From a checkpoint of a small audio frame classifier: batches of 64.
Rows from block 8, named by matrix and row number. Rows with one number belong to one attention dimension. Each number is 200 + 30 x the weight over its row's rms, rounded and kept within 0 to 999. All counts start at 0. After the name is the row's rms in percent of the matrix's.
# v: attention value (model.blocks.8.attn.v.weight, 128x128), inputs 0-127
# proj: attention output (model.blocks.8.attn.proj.weight, 128x128, transposed), outputs 0-127
v.94,111,178,237,233,202,217,232,196,234,208,181,177,214,244,224,186,142,215,217,226,224,225,245,194,205,173,199,165,201,207,190,215,191,179,242,197,220,202,223,226,225,175,193,205,176,202,273,173,149,253,213,258,211,202,162,179,182,230,145,146,215,186,207,194,204,192,126,193,163,190,151,210,186,234,194,172,197,198,215,207,158,161,175,174,125,204,209,219,197,197,173,203,138,204,213,222,231,208,206,199,181,222,143,240,159,149,188,233,191,217,223,201,267,203,169,202,230,230,142,162,290,237,167,189,223,208,192,213,226
proj.94,109,153,156,203,221,181,195,171,189,236,197,195,225,224,165,199,211,216,202,221,119,211,230,170,199,156,176,159,196,230,255,192,227,255,187,236,189,184,136,189,175,218,252,167,183,181,185,222,199,251,196,166,216,178,198,232,174,197,178,238,202,233,191,200,199,207,185,213,165,133,189,186,247,243,156,203,210,183,239,233,222,245,261,180,181,150,200,169,138,244,229,231,200,242,195,196,185,229,211,203,223,157,194,183,258,173,248,184,181,253,217,199,198,175,200,150,207,197,194,199,152,170,183,259,192,174,232,214,233
v.95,098,209,206,127,209,162,206,202,223,206,223,235,174,212,174,196,188,179,185,186,239,211,217,257,246,223,200,203,188,196,170,218,195,227,165,209,206,220,234,196,185,227,194,149,184,249,189,168,180,191,179,150,169,216,171,153,229,198,223,273,124,255,189,164,255,193,261,148,184,182,217,194,171,208,225,195,217,230,189,187,207,176,234,194,185,247,213,178,159,160,163,209,177,196,201,134,191,201,224,198,178,224,211,157,213,213,150,277,182,182,246,184,232,185,245,218,185,187,205,211,225,164,209,211,228,135,166,219,248
proj.95,101,226,156,218,218,200,181,204,279,196,234,176,175,144,176,213,209,185,224,158,196,181,137,216,235,214,254,237,175,165,200,166,221,216,201,167,188,224,249,253,166,229,169,232,151,240,194,215,225,190,192,195,138,220,176,216,294,189,209,205,213,155,168,180,204,141,210,171,212,224,169,236,244,194,190,204,229,200,200,166,253,193,167,208,204,224,224,173,175,180,192,175,188,222,187,188,192,196,189,213,221,219,192,214,225,155,216,174,246,179,158,133,230,165,234,178,183,225,243,148,216,200,237,169,230,232,191,178,178
v.96,088,228,191,206,202,254,202,164,180,171,164,197,226,201,173,239,179,163,171,175,179,219,219,188,178,185,213,203,211,203,226,180,181,259,205,206,239,190,210,200,209,223,190,212,175,188,201,194,130,228,205,190,193,234,231,145,197,233,167,252,217,202,188,214,208,207,196,150,242,129,212,217,244,212,244,187,167,165,220,222,248,154,181,263,192,242,191,225,216,199,233,182,190,147,237,136,218,268,224,193,170,192,205,179,236,161,194,198,222,180,197,195,174,232,249,189,166,197,196,299,171,171,240,142,151,194,213,202,194
proj.96,082,208,215,187,195,239,164,132,242,194,199,234,194,194,185,221,176,204,211,200,184,191,220,253,185,226,209,188,157,158,229,220,197,212,165,179,206,186,247,240,201,192,249,191,152,204,133,167,189,174,271,182,216,179,210,150,196,267,214,217,173,198,190,159,208,200,195,143,244,245,192,193,226,222,242,220,249,184,162,212,167,226,210,125,211,174,242,183,218,255,184,180,225,194,172,213,211,230,205,197,197,189,261,260,168,210,188,226,234,199,203,185,167,156,188,174,246,171,217,211,151,175,196,160,204,205,145,236,169
v.97,130,200,235,220,200,206,177,228,171,191,238,185,235,165,211,194,144,229,200,170,159,273,229,156,189,218,173,165,175,195,209,178,239,192,233,219,234,268,210,195,204,232,219,202,185,179,211,190,210,176,204,227,270,126,221,217,132,236,187,232,269,205,230,188,131,210,130,193,231,132,175,175,226,239,188,197,214,206,244,195,137,189,172,224,264,155,190,189,219,182,150,212,167,197,187,225,176,209,158,209,228,141,180,218,194,195,232,208,209,222,176,190,223,196,168,197,191,188,184,215,184,193,202,216,180,205,225,217,205
proj.97,131,192,189,221,181,226,253,176,253,169,237,180,164,265,214,198,199,202,217,242,152,196,248,158,146,185,155,222,199,230,211,279,233,198,176,185,196,163,200,212,195,222,200,175,225,190,190,225,154,236,207,170,238,198,156,223,206,245,223,182,189,236,237,196,214,265,175,226,189,184,176,169,178,235,179,165,207,242,229,191,137,183,226,169,209,149,171,186,218,219,226,152,171,195,205,199,154,200,202,226,189,203,188,241,196,228,199,197,202,217,218,256,150,150,198,248,184,190,181,218,159,228,174,258,185,185,146,202,154
v.98,096,232,141,172,172,168,161,165,195,195,205,162,259,231,162,200,223,233,178,216,194,205,172,216,178,214,161,188,179,208,267,220,177,228,159,175,191,243,269,176,188,151,223,133,200,184,148,247,204,162,240,261,221,204,218,239,191,180,194,210,246,150,216,198,215,225,207,167,201,224,162,194,206,193,208,217,198,225,186,161,208,259,203,215,195,168,205,208,218,194,201,170,210,242,214,215,209,265,168,187,160,165,175,178,167,233,197,236,168,199,235,212,188,185,222,245,195,209,175,231,152,216,212,177,239,212,274,183,151
proj.98,099,258,254,188,224,171,146,166,162,186,208,257,256,213,208,225,187,185,208,145,229,187,200,207,171,206,211,200,219,171,189,228,204,193,164,198,194,186,168,175,169,189,207,215,246,165,151,248,225,214,205,233,209,199,243,227,246,184,186,213,196,227,176,269,214,210,192,230,199,184,238,116,185,204,215,249,207,219,190,185,214,227,203,194,197,189,191,242,215,156,158,277,225,158,180,180,201,188,217,153,235,228,186,213,221,167,191,209,207,191,253,182,169,214,196,255,228,143,233,199,158,198,202,197,142,230,182,145,153
v.99,097,183,190,145,229,212,206,181,213,222,180,183,194,257,232,178,263,132,142,215,262,212,200,177,177,184,176,227,177,239,211,229,147,236,170,225,187,173,232,206,138,174,211,221,201,166,208,162,233,207,203,227,173,150,211,232,207,172,215,270,214,190,175,231,243,206,216,192,192,216,214,245,188,144,209,219,211,199,179,175,208,261,195,181,127,189,176,242,185,224,235,222,194,166,203,149,208,246,224,192,218,189,204,177,211,193,210,230,181,139,230,231,199,217,162,223,189,161,166,179,186,221,218,217,231,200,173,143,154
proj.99,096,197,246,224,183,182,185,189,160,227,167,240,260,139,208,238,178,183,248,146,199,186,193,188,220,240,242,181,209,228,190,183,224,204,219,191,198,219,181,147,226,169,185,194,237,238,178,198,209,228,209,250,172,236,225,169,212,160,180,232,224,157,198,247,185,232,201,160,183,208,195,147,170,166,164,265,225,200,169,240,179,210,175,250,166,186,233,199,154,206,166,220,259,200,181,202,218,180,179,170,217,189,172,172,221,186,185,148,188,244,224,129,176,254,191,185,243,190,228,239,247,224,213,194,218,143,218,179,203
v.100,102,184,180,193,195,182,162,133,171,176,180,237,223,214,179,247,221,227,190,201,233,247,191,187,185,257,162,176,175,205,234,243,186,196,184,144,204,254,182,197,207,220,259,143,224,198,239,168,218,189,212,167,251,116,204,198,190,179,198,237,187,184,230,210,194,204,178,207,254,144,184,179,203,248,169,217,242,189,202,180,187,232,162,204,217,214,235,225,235,174,137,199,169,199,213,166,222,189,170,204,218,166,259,220,158,166,239,240,179,184,222,208,227,251,214,244,218,184,144,227,174,208,231,165,187,202,186,157,218
proj.100,104,218,220,219,182,216,243,155,246,198,208,201,216,209,231,195,205,242,224,208,190,201,193,172,167,186,177,245,179,215,162,220,289,197,212,186,168,185,167,226,192,209,191,204,229,223,177,267,219,202,176,185,203,199,151,185,288,211,261,210,183,182,236,139,216,254,184,181,229,194,193,186,164,210,197,212,186,208,167,229,188,250,179,198,211,134,167,232,192,240,170,210,239,132,213,152,150,160,185,180,167,166,183,215,212,171,190,160,242,230,205,206,123,202,211,204,184,216,223,213,155,242,211,154,194,221,198,181,176
v.101,107,200,243,217,208,180,219,171,235,139,231,116,233,196,189,233,189,239,261,201,249,227,256,225,201,188,148,252,194,216,205,177,181,183,185,139,195,183,210,231,212,205,197,193,244,217,211,218,247,174,217,216,194,194,203,192,248,123,163,225,154,166,195,223,251,229,243,193,211,189,193,192,188,191,220,200,241,224,186,168,168,225,180,174,244,187,218,227,208,149,184,225,187,205,178,236,158,134,198,125,187,243,186,245,170,222,178,192,145,215,184,172,227,157,214,208,178,200,170,203,163,184,193,192,209,202,211,167,188
proj.101,098,229,179,206,190,217,193,236,239,183,180,220,279,200,197,230,254,208,200,201,181,210,179,256,219,212,176,224,134,176,160,188,175,161,205,167,205,264,169,206,241,178,185,223,211,241,227,247,236,254,162,190,198,199,164,236,178,205,185,227,235,230,219,188,190,234,211,174,183,209,179,194,234,161,170,172,232,157,206,171,221,235,186,219,203,169,114,198,230,126,198,180,241,146,187,169,228,207,185,168,209,222,195,192,213,145,206,144,166,190,200,216,204,225,197,187,155,178,195,208,214,194,181,191,286,213,198,234,173
v.102,085,215,245,206,207,176,235,220,212,176,235,219,212,207,118,219,207,168,198,160,241,138,173,212,196,227,195,188,176,204,210,175,162,244,210,146,198,222,194,146,179,238,204,157,189,212,276,152,228,195,149,175,200,182,185,169,220,198,170,226,203,266,218,201,209,227,150,159,180,201,160,187,173,218,199,189,167,176,246,243,145,172,224,208,194,201,197,208,257,217,204,261,212,202,172,207,216,189,260,226,215,240,183,200,199,201,201,229,228,242,143,145,161,221,244,233,188,204,186,187,201,150,208,210,193,142,196,214,223
proj.102,086,213,197,190,204,187,193,212,218,239,219,244,256,202,171,152,244,214,212,145,180,245,194,197,200,175,167,237,180,231,244,208,183,193,234,224,186,241,256,295,215,221,193,204,169,235,188,239,203,192,180,204,200,207,166,253,209,203,204,148,198,160,179,172,186,169,205,188,140,194,161,205,184,187,178,189,205,242,164,178,226,230,201,203,179,188,220,196,197,139,166,153,156,254,206,226,171,114,196,248,224,194,188,205,214,217,200,202,192,198,238,227,179,172,155,176,159,218,242,165,185,249,216,254,248,225,182,172,217
v.103,094,208,164,198,192,214,251,252,188,228,218,184,161,198,137,194,189,221,192,193,214,162,167,224,183,184,249,168,147,191,269,161,194,214,174,199,171,261,232,138,222,170,171,156,198,225,211,234,192,198,154,148,169,222,151,219,207,181,180,207,199,207,187,179,273,236,237,218,207,207,248,210,184,206,200,177,186,203,156,258,222,249,222,176,200,216,171,191,211,187,153,236,218,176,215,184,231,186,195,265,189,190,143,142,163,197,208,230,218,228,249,201,163,193,193,204,233,226,147,171,187,189,211,227,238,223,189,234,180
proj.103,097,279,194,111,224,208,178,232,190,223,211,200,188,206,228,193,194,227,236,147,215,204,211,193,255,207,198,212,175,215,173,171,211,170,210,204,193,207,222,224,169,207,198,209,215,183,198,267,212,209,147,230,161,191,218,230,205,191,218,127,216,169,171,222,209,116,242,189,146,232,174,186,168,200,212,214,166,156,171,148,236,216,198,250,188,228,187,190,144,221,195,230,184,239,168,229,219,217,253,190,210,186,174,165,246,196,144,197,209,157,169,209,193,218,237,203,181,210,243,201,197,203,217,209,212,237,171,138,253
v.104,100,188,239,143,207,202,212,226,219,146,234,159,220,236,161,241,191,157,257,163,225,174,203,246,187,154,175,219,227,198,250,165,185,256,197,148,200,221,225,218,196,200,180,151,220,180,202,234,183,187,201,210,157,263,222,163,196,201,190,188,214,257,187,229,216,206,182,178,188,257,179,174,221,216,227,149,146,151,176,241,161,197,179,178,198,213,198,211,235,197,233,194,231,190,186,220,246,216,218,199,176,257,170,263,180,228,161,209,192,197,154,195,177,177,270,210,165,162,225,207,185,162,230,177,230,172,189,219,180
proj.104,098,181,200,177,186,233,114,202,170,181,191,291,267,180,136,209,193,231,225,183,178,229,225,284,193,218,186,187,195,186,210,183,142,223,182,207,243,214,219,228,198,178,208,201,189,180,176,216,257,176,236,202,212,205,224,215,194,230,219,223,193,227,178,197,192,177,256,172,189,160,196,203,226,191,166,197,169,186,169,149,266,219,213,206,176,217,180,159,221,145,179,209,197,176,140,195,217,172,217,190,233,194,235,208,180,240,205,236,170,174,191,157,215,197,116,203,146,190,248,216,242,231,211,218,198,202,201,215,189
v.105,104,192,196,201,257,210,193,167,212,178,189,201,173,219,174,205,170,165,184,244,181,212,176,291,200,183,219,229,245,182,177,227,198,211,177,209,178,205,168,232,246,164,162,254,155,186,192,242,218,156,225,236,182,251,230,195,211,153,197,148,175,148,189,185,185,171,229,204,250,216,138,212,178,235,222,190,245,231,218,207,233,194,159,166,183,215,203,199,215,187,199,162,192,182,213,233,181,160,119,173,220,241,208,190,149,223,183,224,201,235,181,199,234,255,199,238,212,238,253,188,192,149,176,200,186,226,209,188,139
proj.105,100,192,208,194,198,203,171,177,216,128,146,161,262,217,220,185,230,199,148,203,145,215,218,208,195,199,248,168,216,191,220,183,173,169,205,200,168,187,183,249,239,206,239,200,190,164,161,182,175,183,209,192,199,155,192,186,178,211,188,249,206,187,224,219,197,221,178,201,179,218,226,159,227,195,243,224,222,168,166,182,244,184,193,250,233,183,216,251,273,178,206,248,212,177,173,174,218,161,287,170,218,205,215,193,234,170,218,188,172,154,228,168,225,197,239,183,193,193,143,189,160,224,266,179,165,234,250,233,231
v.106,105,180,251,183,180,218,212,188,213,188,223,193,187,188,185,213,165,216,230,184,181,161,169,169,299,209,170,190,236,187,195,191,223,225,242,193,196,197,162,139,259,261,253,165,197,242,151,221,191,145,167,210,177,229,204,203,193,197,137,129,223,215,196,241,166,203,199,223,157,216,210,202,182,209,192,213,214,213,182,216,226,197,225,201,239,203,177,229,218,167,206,198,220,181,201,218,263,218,170,221,212,204,156,164,214,204,228,154,215,213,160,203,142,207,180,152,208,200,243,165,268,194,213,140,231,171,205,243,165
proj.106,106,217,178,141,216,193,179,207,148,208,218,213,199,126,197,142,278,236,230,201,280,165,213,152,217,206,175,172,171,218,188,174,176,162,203,208,198,175,235,208,202,190,201,211,184,151,229,217,267,198,214,158,185,197,218,200,159,187,166,153,208,245,205,185,140,183,184,224,159,232,206,257,203,153,201,219,157,184,228,159,212,189,196,170,192,225,181,177,204,202,153,199,198,223,209,208,234,152,235,226,197,206,180,186,176,231,216,200,237,198,206,263,255,186,145,249,193,223,179,197,216,233,200,255,219,233,200,198,234
v.107,106,123,213,201,217,210,194,228,238,229,213,223,164,172,217,189,204,196,200,208,186,226,215,131,249,200,213,203,264,251,199,206,245,209,237,191,225,204,125,186,198,215,274,182,230,189,219,200,213,241,212,219,198,163,179,199,164,183,215,169,164,212,158,220,189,203,197,237,224,228,220,150,216,197,173,161,192,173,159,175,139,225,201,212,205,183,143,206,173,166,170,271,185,233,159,197,220,192,206,211,274,154,226,191,166,225,244,198,168,159,153,220,194,227,205,179,207,219,185,197,185,263,157,199,241,191,169,217,213
proj.107,113,154,205,167,230,224,256,208,175,141,166,220,182,177,222,198,183,262,207,258,234,170,198,114,233,199,174,155,218,251,192,217,194,188,200,206,167,186,192,172,215,164,147,226,232,191,203,217,187,211,176,197,210,166,182,158,208,188,231,185,175,234,221,211,207,220,204,229,183,209,188,223,226,150,148,191,135,225,205,247,195,229,202,227,160,200,202,185,172,223,231,178,156,150,212,208,222,190,220,228,179,208,137,193,217,233,226,190,201,216,159,235,232,220,155,229,150,224,222,174,266,216,197,217,209,165,256,206,263
v.108,115,257,207,224,193,178,174,158,173,191,179,194,182,226,239,220,199,234,176,177,202,235,253,170,138,275,201,195,217,202,229,176,189,193,240,206,220,231,218,242,173,194,162,194,247,168,187,154,183,211,233,147,251,136,214,205,205,166,199,224,238,176,199,173,180,192,172,207,253,184,181,168,258,201,207,181,160,197,173,161,168,246,182,167,194,174,217,237,236,187,191,183,190,154,265,167,154,224,202,224,194,190,174,251,165,234,201,220,183,196,248,211,217,187,210,214,187,210,167,214,159,252,264,203,156,190,200,164,231
proj.108,123,209,187,219,166,262,196,207,229,194,221,227,219,251,193,248,192,195,237,230,165,231,207,256,188,163,175,197,244,214,171,258,231,215,158,112,214,188,167,185,201,209,245,224,202,242,171,233,171,219,200,171,212,196,166,211,163,236,254,200,150,203,219,210,226,226,202,227,234,192,179,200,225,245,168,201,197,231,166,231,191,181,198,203,272,148,178,207,205,243,176,193,238,145,192,201,187,192,158,203,151,163,166,223,196,215,213,170,198,210,230,185,186,231,207,176,191,142,202,192,193,193,194,184,135,176,116,192,166
v.109,101,228,136,188,190,205,217,207,149,188,184,221,239,233,173,180,187,189,231,230,202,194,146,193,190,221,197,119,167,184,217,185,180,227,160,128,210,272,240,166,188,186,216,174,205,174,184,232,213,242,154,170,182,166,175,252,204,225,183,240,245,210,207,155,231,198,180,172,235,226,220,184,189,204,205,149,161,209,191,216,252,193,221,194,201,200,163,184,198,206,196,240,155,225,272,194,186,235,212,225,182,192,153,172,169,189,230,212,198,215,240,225,165,143,244,243,197,243,183,209,196,231,196,228,235,165,202,222,257
proj.109,101,226,234,184,222,211,176,245,220,226,211,208,184,236,203,211,153,176,204,105,145,198,208,153,195,159,178,187,200,214,188,204,251,188,210,232,200,217,188,216,217,232,196,211,260,199,208,250,252,190,186,183,211,192,177,232,234,194,227,104,179,147,151,243,171,198,251,219,122,190,193,164,175,242,228,235,204,238,179,187,194,266,242,195,195,183,205,207,170,185,165,203,147,226,185,215,204,184,222,247,203,208,191,187,207,223,159,215,235,182,205,198,163,247,215,218,221,195,189,195,153,189,209,167,155,222,172,171,171
v.110,099,203,202,164,237,204,207,210,191,238,138,130,184,236,230,162,222,163,219,261,173,209,179,237,148,145,159,215,229,190,192,196,256,172,240,214,182,176,170,219,257,223,148,186,174,193,167,218,195,189,227,172,161,193,234,221,174,245,233,128,193,187,191,199,172,216,221,184,205,233,170,169,173,206,192,195,184,232,175,198,182,172,214,196,263,210,196,155,195,222,167,189,201,229,208,235,143,205,228,207,204,201,196,224,199,251,183,190,215,193,170,246,167,238,238,257,174,250,250,199,190,197,263,200,152,214,191,203,168
proj.110,100,154,194,233,191,207,194,139,133,177,195,163,146,261,170,181,191,232,184,192,164,210,181,209,152,212,224,172,241,195,223,204,154,199,207,208,222,229,204,224,181,198,223,198,201,199,230,174,211,180,193,192,171,215,236,207,202,254,198,193,171,215,193,216,219,200,222,212,200,170,186,227,221,252,228,253,150,219,176,200,202,150,205,221,254,196,209,233,243,202,215,184,185,199,212,256,243,202,220,168,146,252,167,233,178,193,281,225,140,240,171,155,189,213,168,263,201,166,143,180,225,207,210,217,122,218,192,198,185
v.111,102,215,195,215,218,218,223,232,185,198,221,177,157,166,189,223,193,213,240,215,187,227,217,222,124,155,211,176,188,216,227,162,153,159,184,214,201,192,194,235,178,139,173,213,238,185,166,248,161,206,242,193,179,235,214,237,181,192,236,200,240,201,145,221,196,233,188,172,217,236,185,172,284,182,225,140,201,180,208,186,185,187,166,191,199,140,184,221,196,224,213,146,221,170,194,200,187,198,177,143,183,208,248,193,209,222,242,173,187,168,211,212,176,213,194,243,181,276,177,270,157,231,263,205,228,220,239,185,180
proj.111,101,181,227,169,168,262,164,189,126,188,178,209,195,252,194,231,148,215,189,229,145,202,175,264,183,175,242,204,243,205,246,203,184,218,211,166,207,188,202,184,184,159,204,224,234,163,180,183,170,184,203,248,214,209,230,185,198,289,256,191,165,212,219,204,252,205,230,166,221,203,244,174,184,204,209,240,156,167,199,194,237,189,175,205,209,193,180,215,196,165,260,213,216,187,167,221,190,250,244,191,200,196,212,233,170,199,165,210,183,200,201,172,202,181,178,246,204,107,192,190,207,166,169,171,172,182,173,260,221
v.112,118,257,155,223,187,231,230,209,216,259,189,177,202,173,184,161,199,243,148,226,187,276,170,176,249,239,201,137,176,160,264,212,200,199,232,158,207,202,192,181,193,216,216,211,210,216,191,218,220,190,212,172,160,210,171,238,134,211,198,123,201,151,205,167,156,178,231,214,190,207,223,234,201,185,218,175,189,182,208,190,208,177,163,233,186,185,199,239,140,191,139,232,157,219,195,212,221,216,210,197,185,156,219,221,156,195,216,226,210,195,257,230,148,224,177,206,209,220,162,156,212,246,173,201,210,263,201,212,228
proj.112,116,152,184,159,257,210,177,225,153,222,184,174,128,258,215,235,184,175,208,207,198,194,216,151,209,164,209,174,194,207,157,233,258,177,203,246,174,207,161,149,162,205,251,213,228,129,174,224,234,231,141,153,197,147,169,167,199,199,163,180,198,167,193,216,184,192,210,234,189,234,221,185,166,250,193,245,183,164,273,224,190,212,225,243,190,184,215,214,185,245,230,198,176,179,243,196,242,233,229,210,156,202,205,207,221,164,195,224,226,206,189,212,170,217,225,238,191,203,207,224,210,173,208,184,142,198,184,201,244
v.113,095,194,171,193,205,196,217,180,220,188,209,168,214,206,179,195,185,214,201,243,171,235,203,244,211,139,172,149,243,178,188,177,167,225,199,170,213,203,234,205,210,211,130,166,211,208,200,230,208,235,193,211,149,216,168,223,210,211,191,185,158,213,193,150,237,212,205,150,222,235,176,207,200,220,187,193,154,235,192,217,172,173,202,221,175,197,186,178,212,185,149,219,196,231,254,237,169,260,238,209,175,194,117,213,192,248,143,229,170,237,195,184,235,161,267,199,120,241,196,219,190,217,169,215,225,167,251,237,265
proj.113,090,208,202,193,254,213,141,181,216,178,209,264,205,232,155,228,203,170,194,115,148,217,200,170,197,190,207,205,225,165,240,189,198,222,195,213,246,204,192,221,184,249,221,217,193,182,133,192,249,191,176,168,204,136,159,232,192,239,174,209,245,201,147,237,217,196,210,216,185,193,202,155,286,232,186,190,181,196,189,167,226,240,271,191,197,193,199,204,225,209,216,236,115,182,194,182,199,209,204,218,224,201,155,221,223,191,272,201,182,226,206,170,228,202,219,198,193,182,195,178,189,139,198,206,189,224,145,202,172
v.114,100,225,246,191,208,185,193,220,199,217,186,164,238,299,197,174,190,269,193,171,259,209,206,158,204,205,196,146,191,233,203,189,212,208,213,190,176,191,233,207,247,194,224,208,185,185,180,179,178,246,210,222,236,212,182,199,192,185,185,176,212,256,173,237,219,168,212,202,143,194,197,227,180,197,187,205,209,174,178,189,183,202,188,158,187,211,201,205,173,207,233,233,128,173,152,160,244,235,242,226,189,170,174,237,195,232,181,220,222,195,262,210,191,176,225,227,214,177,158,153,165,177,176,241,127,179,251,129,149
proj.114,103,202,174,203,233,190,141,195,204,219,184,191,224,207,163,221,183,276,201,210,248,189,265,193,184,178,169,183,149,197,189,243,159,247,173,187,232,197,201,154,196,222,211,214,188,203,221,258,228,253,148,167,186,188,255,193,166,171,169,201,198,164,200,205,189,167,206,229,197,189,198,215,203,220,174,207,191,254,199,197,183,229,238,225,181,213,217,235,189,248,118,228,234,243,216,193,256,185,162,171,242,182,208,191,222,168,230,161,176,209,197,245,145,206,153,173,220,165,209,242,226,250,198,219,213,135,175,185,161
v.115,089,168,200,185,198,183,218,240,175,253,176,197,145,235,226,201,160,209,184,259,216,194,165,159,214,191,188,140,248,207,171,203,201,191,214,237,175,222,172,200,181,173,179,197,174,217,229,187,193,251,158,159,197,158,175,204,179,217,204,167,205,228,230,212,224,203,165,224,187,195,208,239,207,261,154,173,170,244,220,183,193,193,201,196,155,165,190,141,153,222,213,242,206,236,229,181,210,147,214,235,264,209,190,228,184,141,188,255,222,168,222,186,196,198,193,261,176,275,219,182,270,229,198,225,217,197,192,177,253
proj.115,092,155,186,224,239,203,246,214,220,228,191,171,158,195,156,170,188,235,190,188,167,223,205,125,208,161,216,198,218,216,264,185,233,249,217,226,206,193,171,221,186,218,230,209,197,189,218,180,212,220,125,197,186,195,165,202,225,249,228,131,194,216,195,171,228,168,239,252,159,193,201,202,176,207,190,184,150,211,181,190,190,184,271,167,158,231,217,204,153,242,197,197,148,268,163,226,163,180,217,200,188,129,176,179,238,215,233,199,209,227,196,177,202,209,195,171,221,219,179,161,171,235,239,240,176,197,238,211,251
v.116,096,181,200,183,225,211,223,198,232,141,221,188,162,179,174,224,214,197,173,202,164,207,198,201,241,243,224,186,156,193,165,249,179,208,237,162,171,210,202,201,178,235,197,166,211,223,226,206,229,156,175,182,137,219,192,239,206,158,219,183,174,194,262,174,214,213,246,217,236,238,223,202,200,205,218,193,265,115,211,213,230,183,168,151,172,203,207,226,175,141,164,200,186,206,218,220,237,165,195,234,154,221,230,253,176,230,220,237,170,180,168,214,185,200,229,182,190,224,230,173,238,235,204,115,240,157,164,239,226
proj.116,097,224,211,176,166,202,213,208,175,219,209,198,176,185,235,184,232,159,207,184,173,219,207,175,234,193,171,237,250,208,163,125,267,175,226,218,198,187,157,205,197,212,238,261,215,144,192,237,288,187,177,163,203,174,154,166,223,205,188,212,237,179,178,200,188,198,186,202,200,188,227,248,189,176,192,213,150,175,211,165,262,185,141,263,211,207,197,150,191,216,191,203,214,135,196,171,192,220,219,241,180,178,227,197,213,193,166,194,228,218,180,153,234,224,206,189,138,241,185,198,238,201,216,201,241,259,228,226,245
v.117,097,240,186,195,255,222,189,189,175,213,173,228,146,201,203,176,213,231,203,203,186,229,189,199,196,249,194,200,225,148,194,182,205,187,203,170,202,246,216,177,218,244,138,202,230,206,145,194,272,163,186,175,171,237,201,177,201,210,196,199,153,175,162,177,181,199,235,149,244,159,158,182,234,201,273,178,218,180,247,268,191,175,193,241,226,145,204,189,218,142,150,214,179,184,212,178,159,195,199,205,199,219,180,220,176,256,263,207,221,240,181,212,191,243,217,196,186,226,254,209,190,129,212,151,192,189,209,218,210
proj.117,098,195,199,198,189,249,161,167,180,167,215,183,187,190,218,216,174,229,223,165,198,212,183,215,217,176,222,216,210,225,186,194,198,175,212,151,207,229,240,208,198,222,233,251,232,153,182,241,237,158,224,130,206,134,158,161,203,213,204,156,187,166,183,171,184,246,190,197,259,250,172,181,213,224,227,250,200,231,202,137,236,211,179,187,244,237,183,213,258,174,228,179,181,182,256,179,206,169,229,245,208,213,234,225,182,189,180,152,249,164,171,195,220,185,229,233,162,187,153,214,169,191,223,196,154,230,136,242,186
v.118,097,168,265,204,254,187,203,220,221,209,198,190,209,201,213,131,149,236,237,252,205,242,244,225,235,203,168,236,112,208,219,186,208,184,211,163,209,167,175,187,210,227,168,204,198,214,186,189,237,180,190,240,195,137,187,201,208,188,190,237,196,185,255,179,178,223,182,135,241,146,182,203,178,201,184,202,266,230,224,201,208,195,222,214,249,193,213,153,217,184,124,228,144,252,178,192,208,171,200,142,184,209,190,167,234,197,205,178,186,239,177,158,199,169,176,217,231,205,202,225,212,214,180,259,193,203,182,200,241
proj.118,098,234,215,229,180,206,230,169,172,199,231,161,190,223,193,192,265,188,204,187,170,173,152,131,162,222,146,259,190,183,213,227,209,148,230,223,208,249,155,190,210,241,160,209,195,249,257,207,227,234,151,155,185,212,208,199,238,191,150,214,226,174,184,177,208,235,182,231,221,234,185,204,243,182,211,200,256,197,249,162,192,181,178,153,247,187,192,215,222,176,235,161,145,237,191,210,185,217,182,213,163,246,181,226,217,162,184,169,174,225,171,244,172,185,215,248,193,175,199,214,179,239,165,227,212,216,186,230,151
v.119,098,188,238,188,204,183,237,246,192,243,206,159,146,233,166,215,192,247,174,221,194,208,216,253,180,201,201,194,193,180,205,151,182,188,219,227,220,203,189,162,192,219,143,197,178,224,197,187,230,134,176,246,182,266,191,173,225,190,218,163,169,165,185,147,216,185,267,190,197,188,192,203,202,139,186,220,173,225,219,266,162,195,191,193,201,207,191,154,174,259,158,254,187,168,184,216,216,178,209,223,248,225,202,140,208,202,247,183,251,193,175,180,134,207,188,225,227,261,245,210,220,173,175,220,189,185,253,187,196
proj.119,096,195,166,178,209,202,129,187,161,206,248,249,151,164,188,207,214,219,215,132,240,205,148,183,258,230,232,191,228,241,211,201,198,213,249,207,157,231,219,205,180,189,193,192,226,181,224,255,175,223,139,190,136,199,198,224,170,209,141,191,196,241,206,219,206,170,182,208,181,218,175,204,203,216,246,193,150,169,179,175,260,144,206,204,164,222,246,223,179,170,262,222,192,265,206,232,139,176,237,183,211,202,215,211,202,200,176,168,163,184,191,186,185,201,199,211,168,162,186,187,207,238,247,208,236,212,207,220,248
v.120,096,181,220,168,217,182,173,231,231,233,216,228,230,203,259,162,135,205,230,154,189,167,203,144,279,217,223,179,178,221,174,248,237,211,210,229,192,220,197,193,180,212,253,192,177,189,251,186,203,214,176,238,196,162,229,168,172,211,141,202,240,209,241,235,185,196,145,212,235,184,200,211,210,267,206,202,239,183,217,198,217,199,202,234,204,181,209,164,178,169,185,206,171,204,147,171,219,141,219,201,216,185,221,226,202,148,181,202,143,164,155,197,172,199,159,206,188,128,233,193,218,252,167,213,213,218,144,212,231
proj.120,085,180,213,209,186,179,265,237,191,186,213,135,220,190,184,202,207,222,194,265,176,199,223,149,207,206,127,267,183,205,238,229,226,179,196,250,223,190,144,193,218,202,159,174,190,190,190,196,219,253,203,169,243,219,186,157,247,192,194,184,165,223,192,163,215,236,167,260,173,205,180,196,147,146,194,159,205,230,230,171,141,195,183,165,198,257,203,152,180,230,201,190,156,227,172,221,238,225,214,233,155,182,225,213,215,232,163,242,229,188,189,201,197,165,170,190,176,222,229,212,193,260,193,240,243,198,218,210,182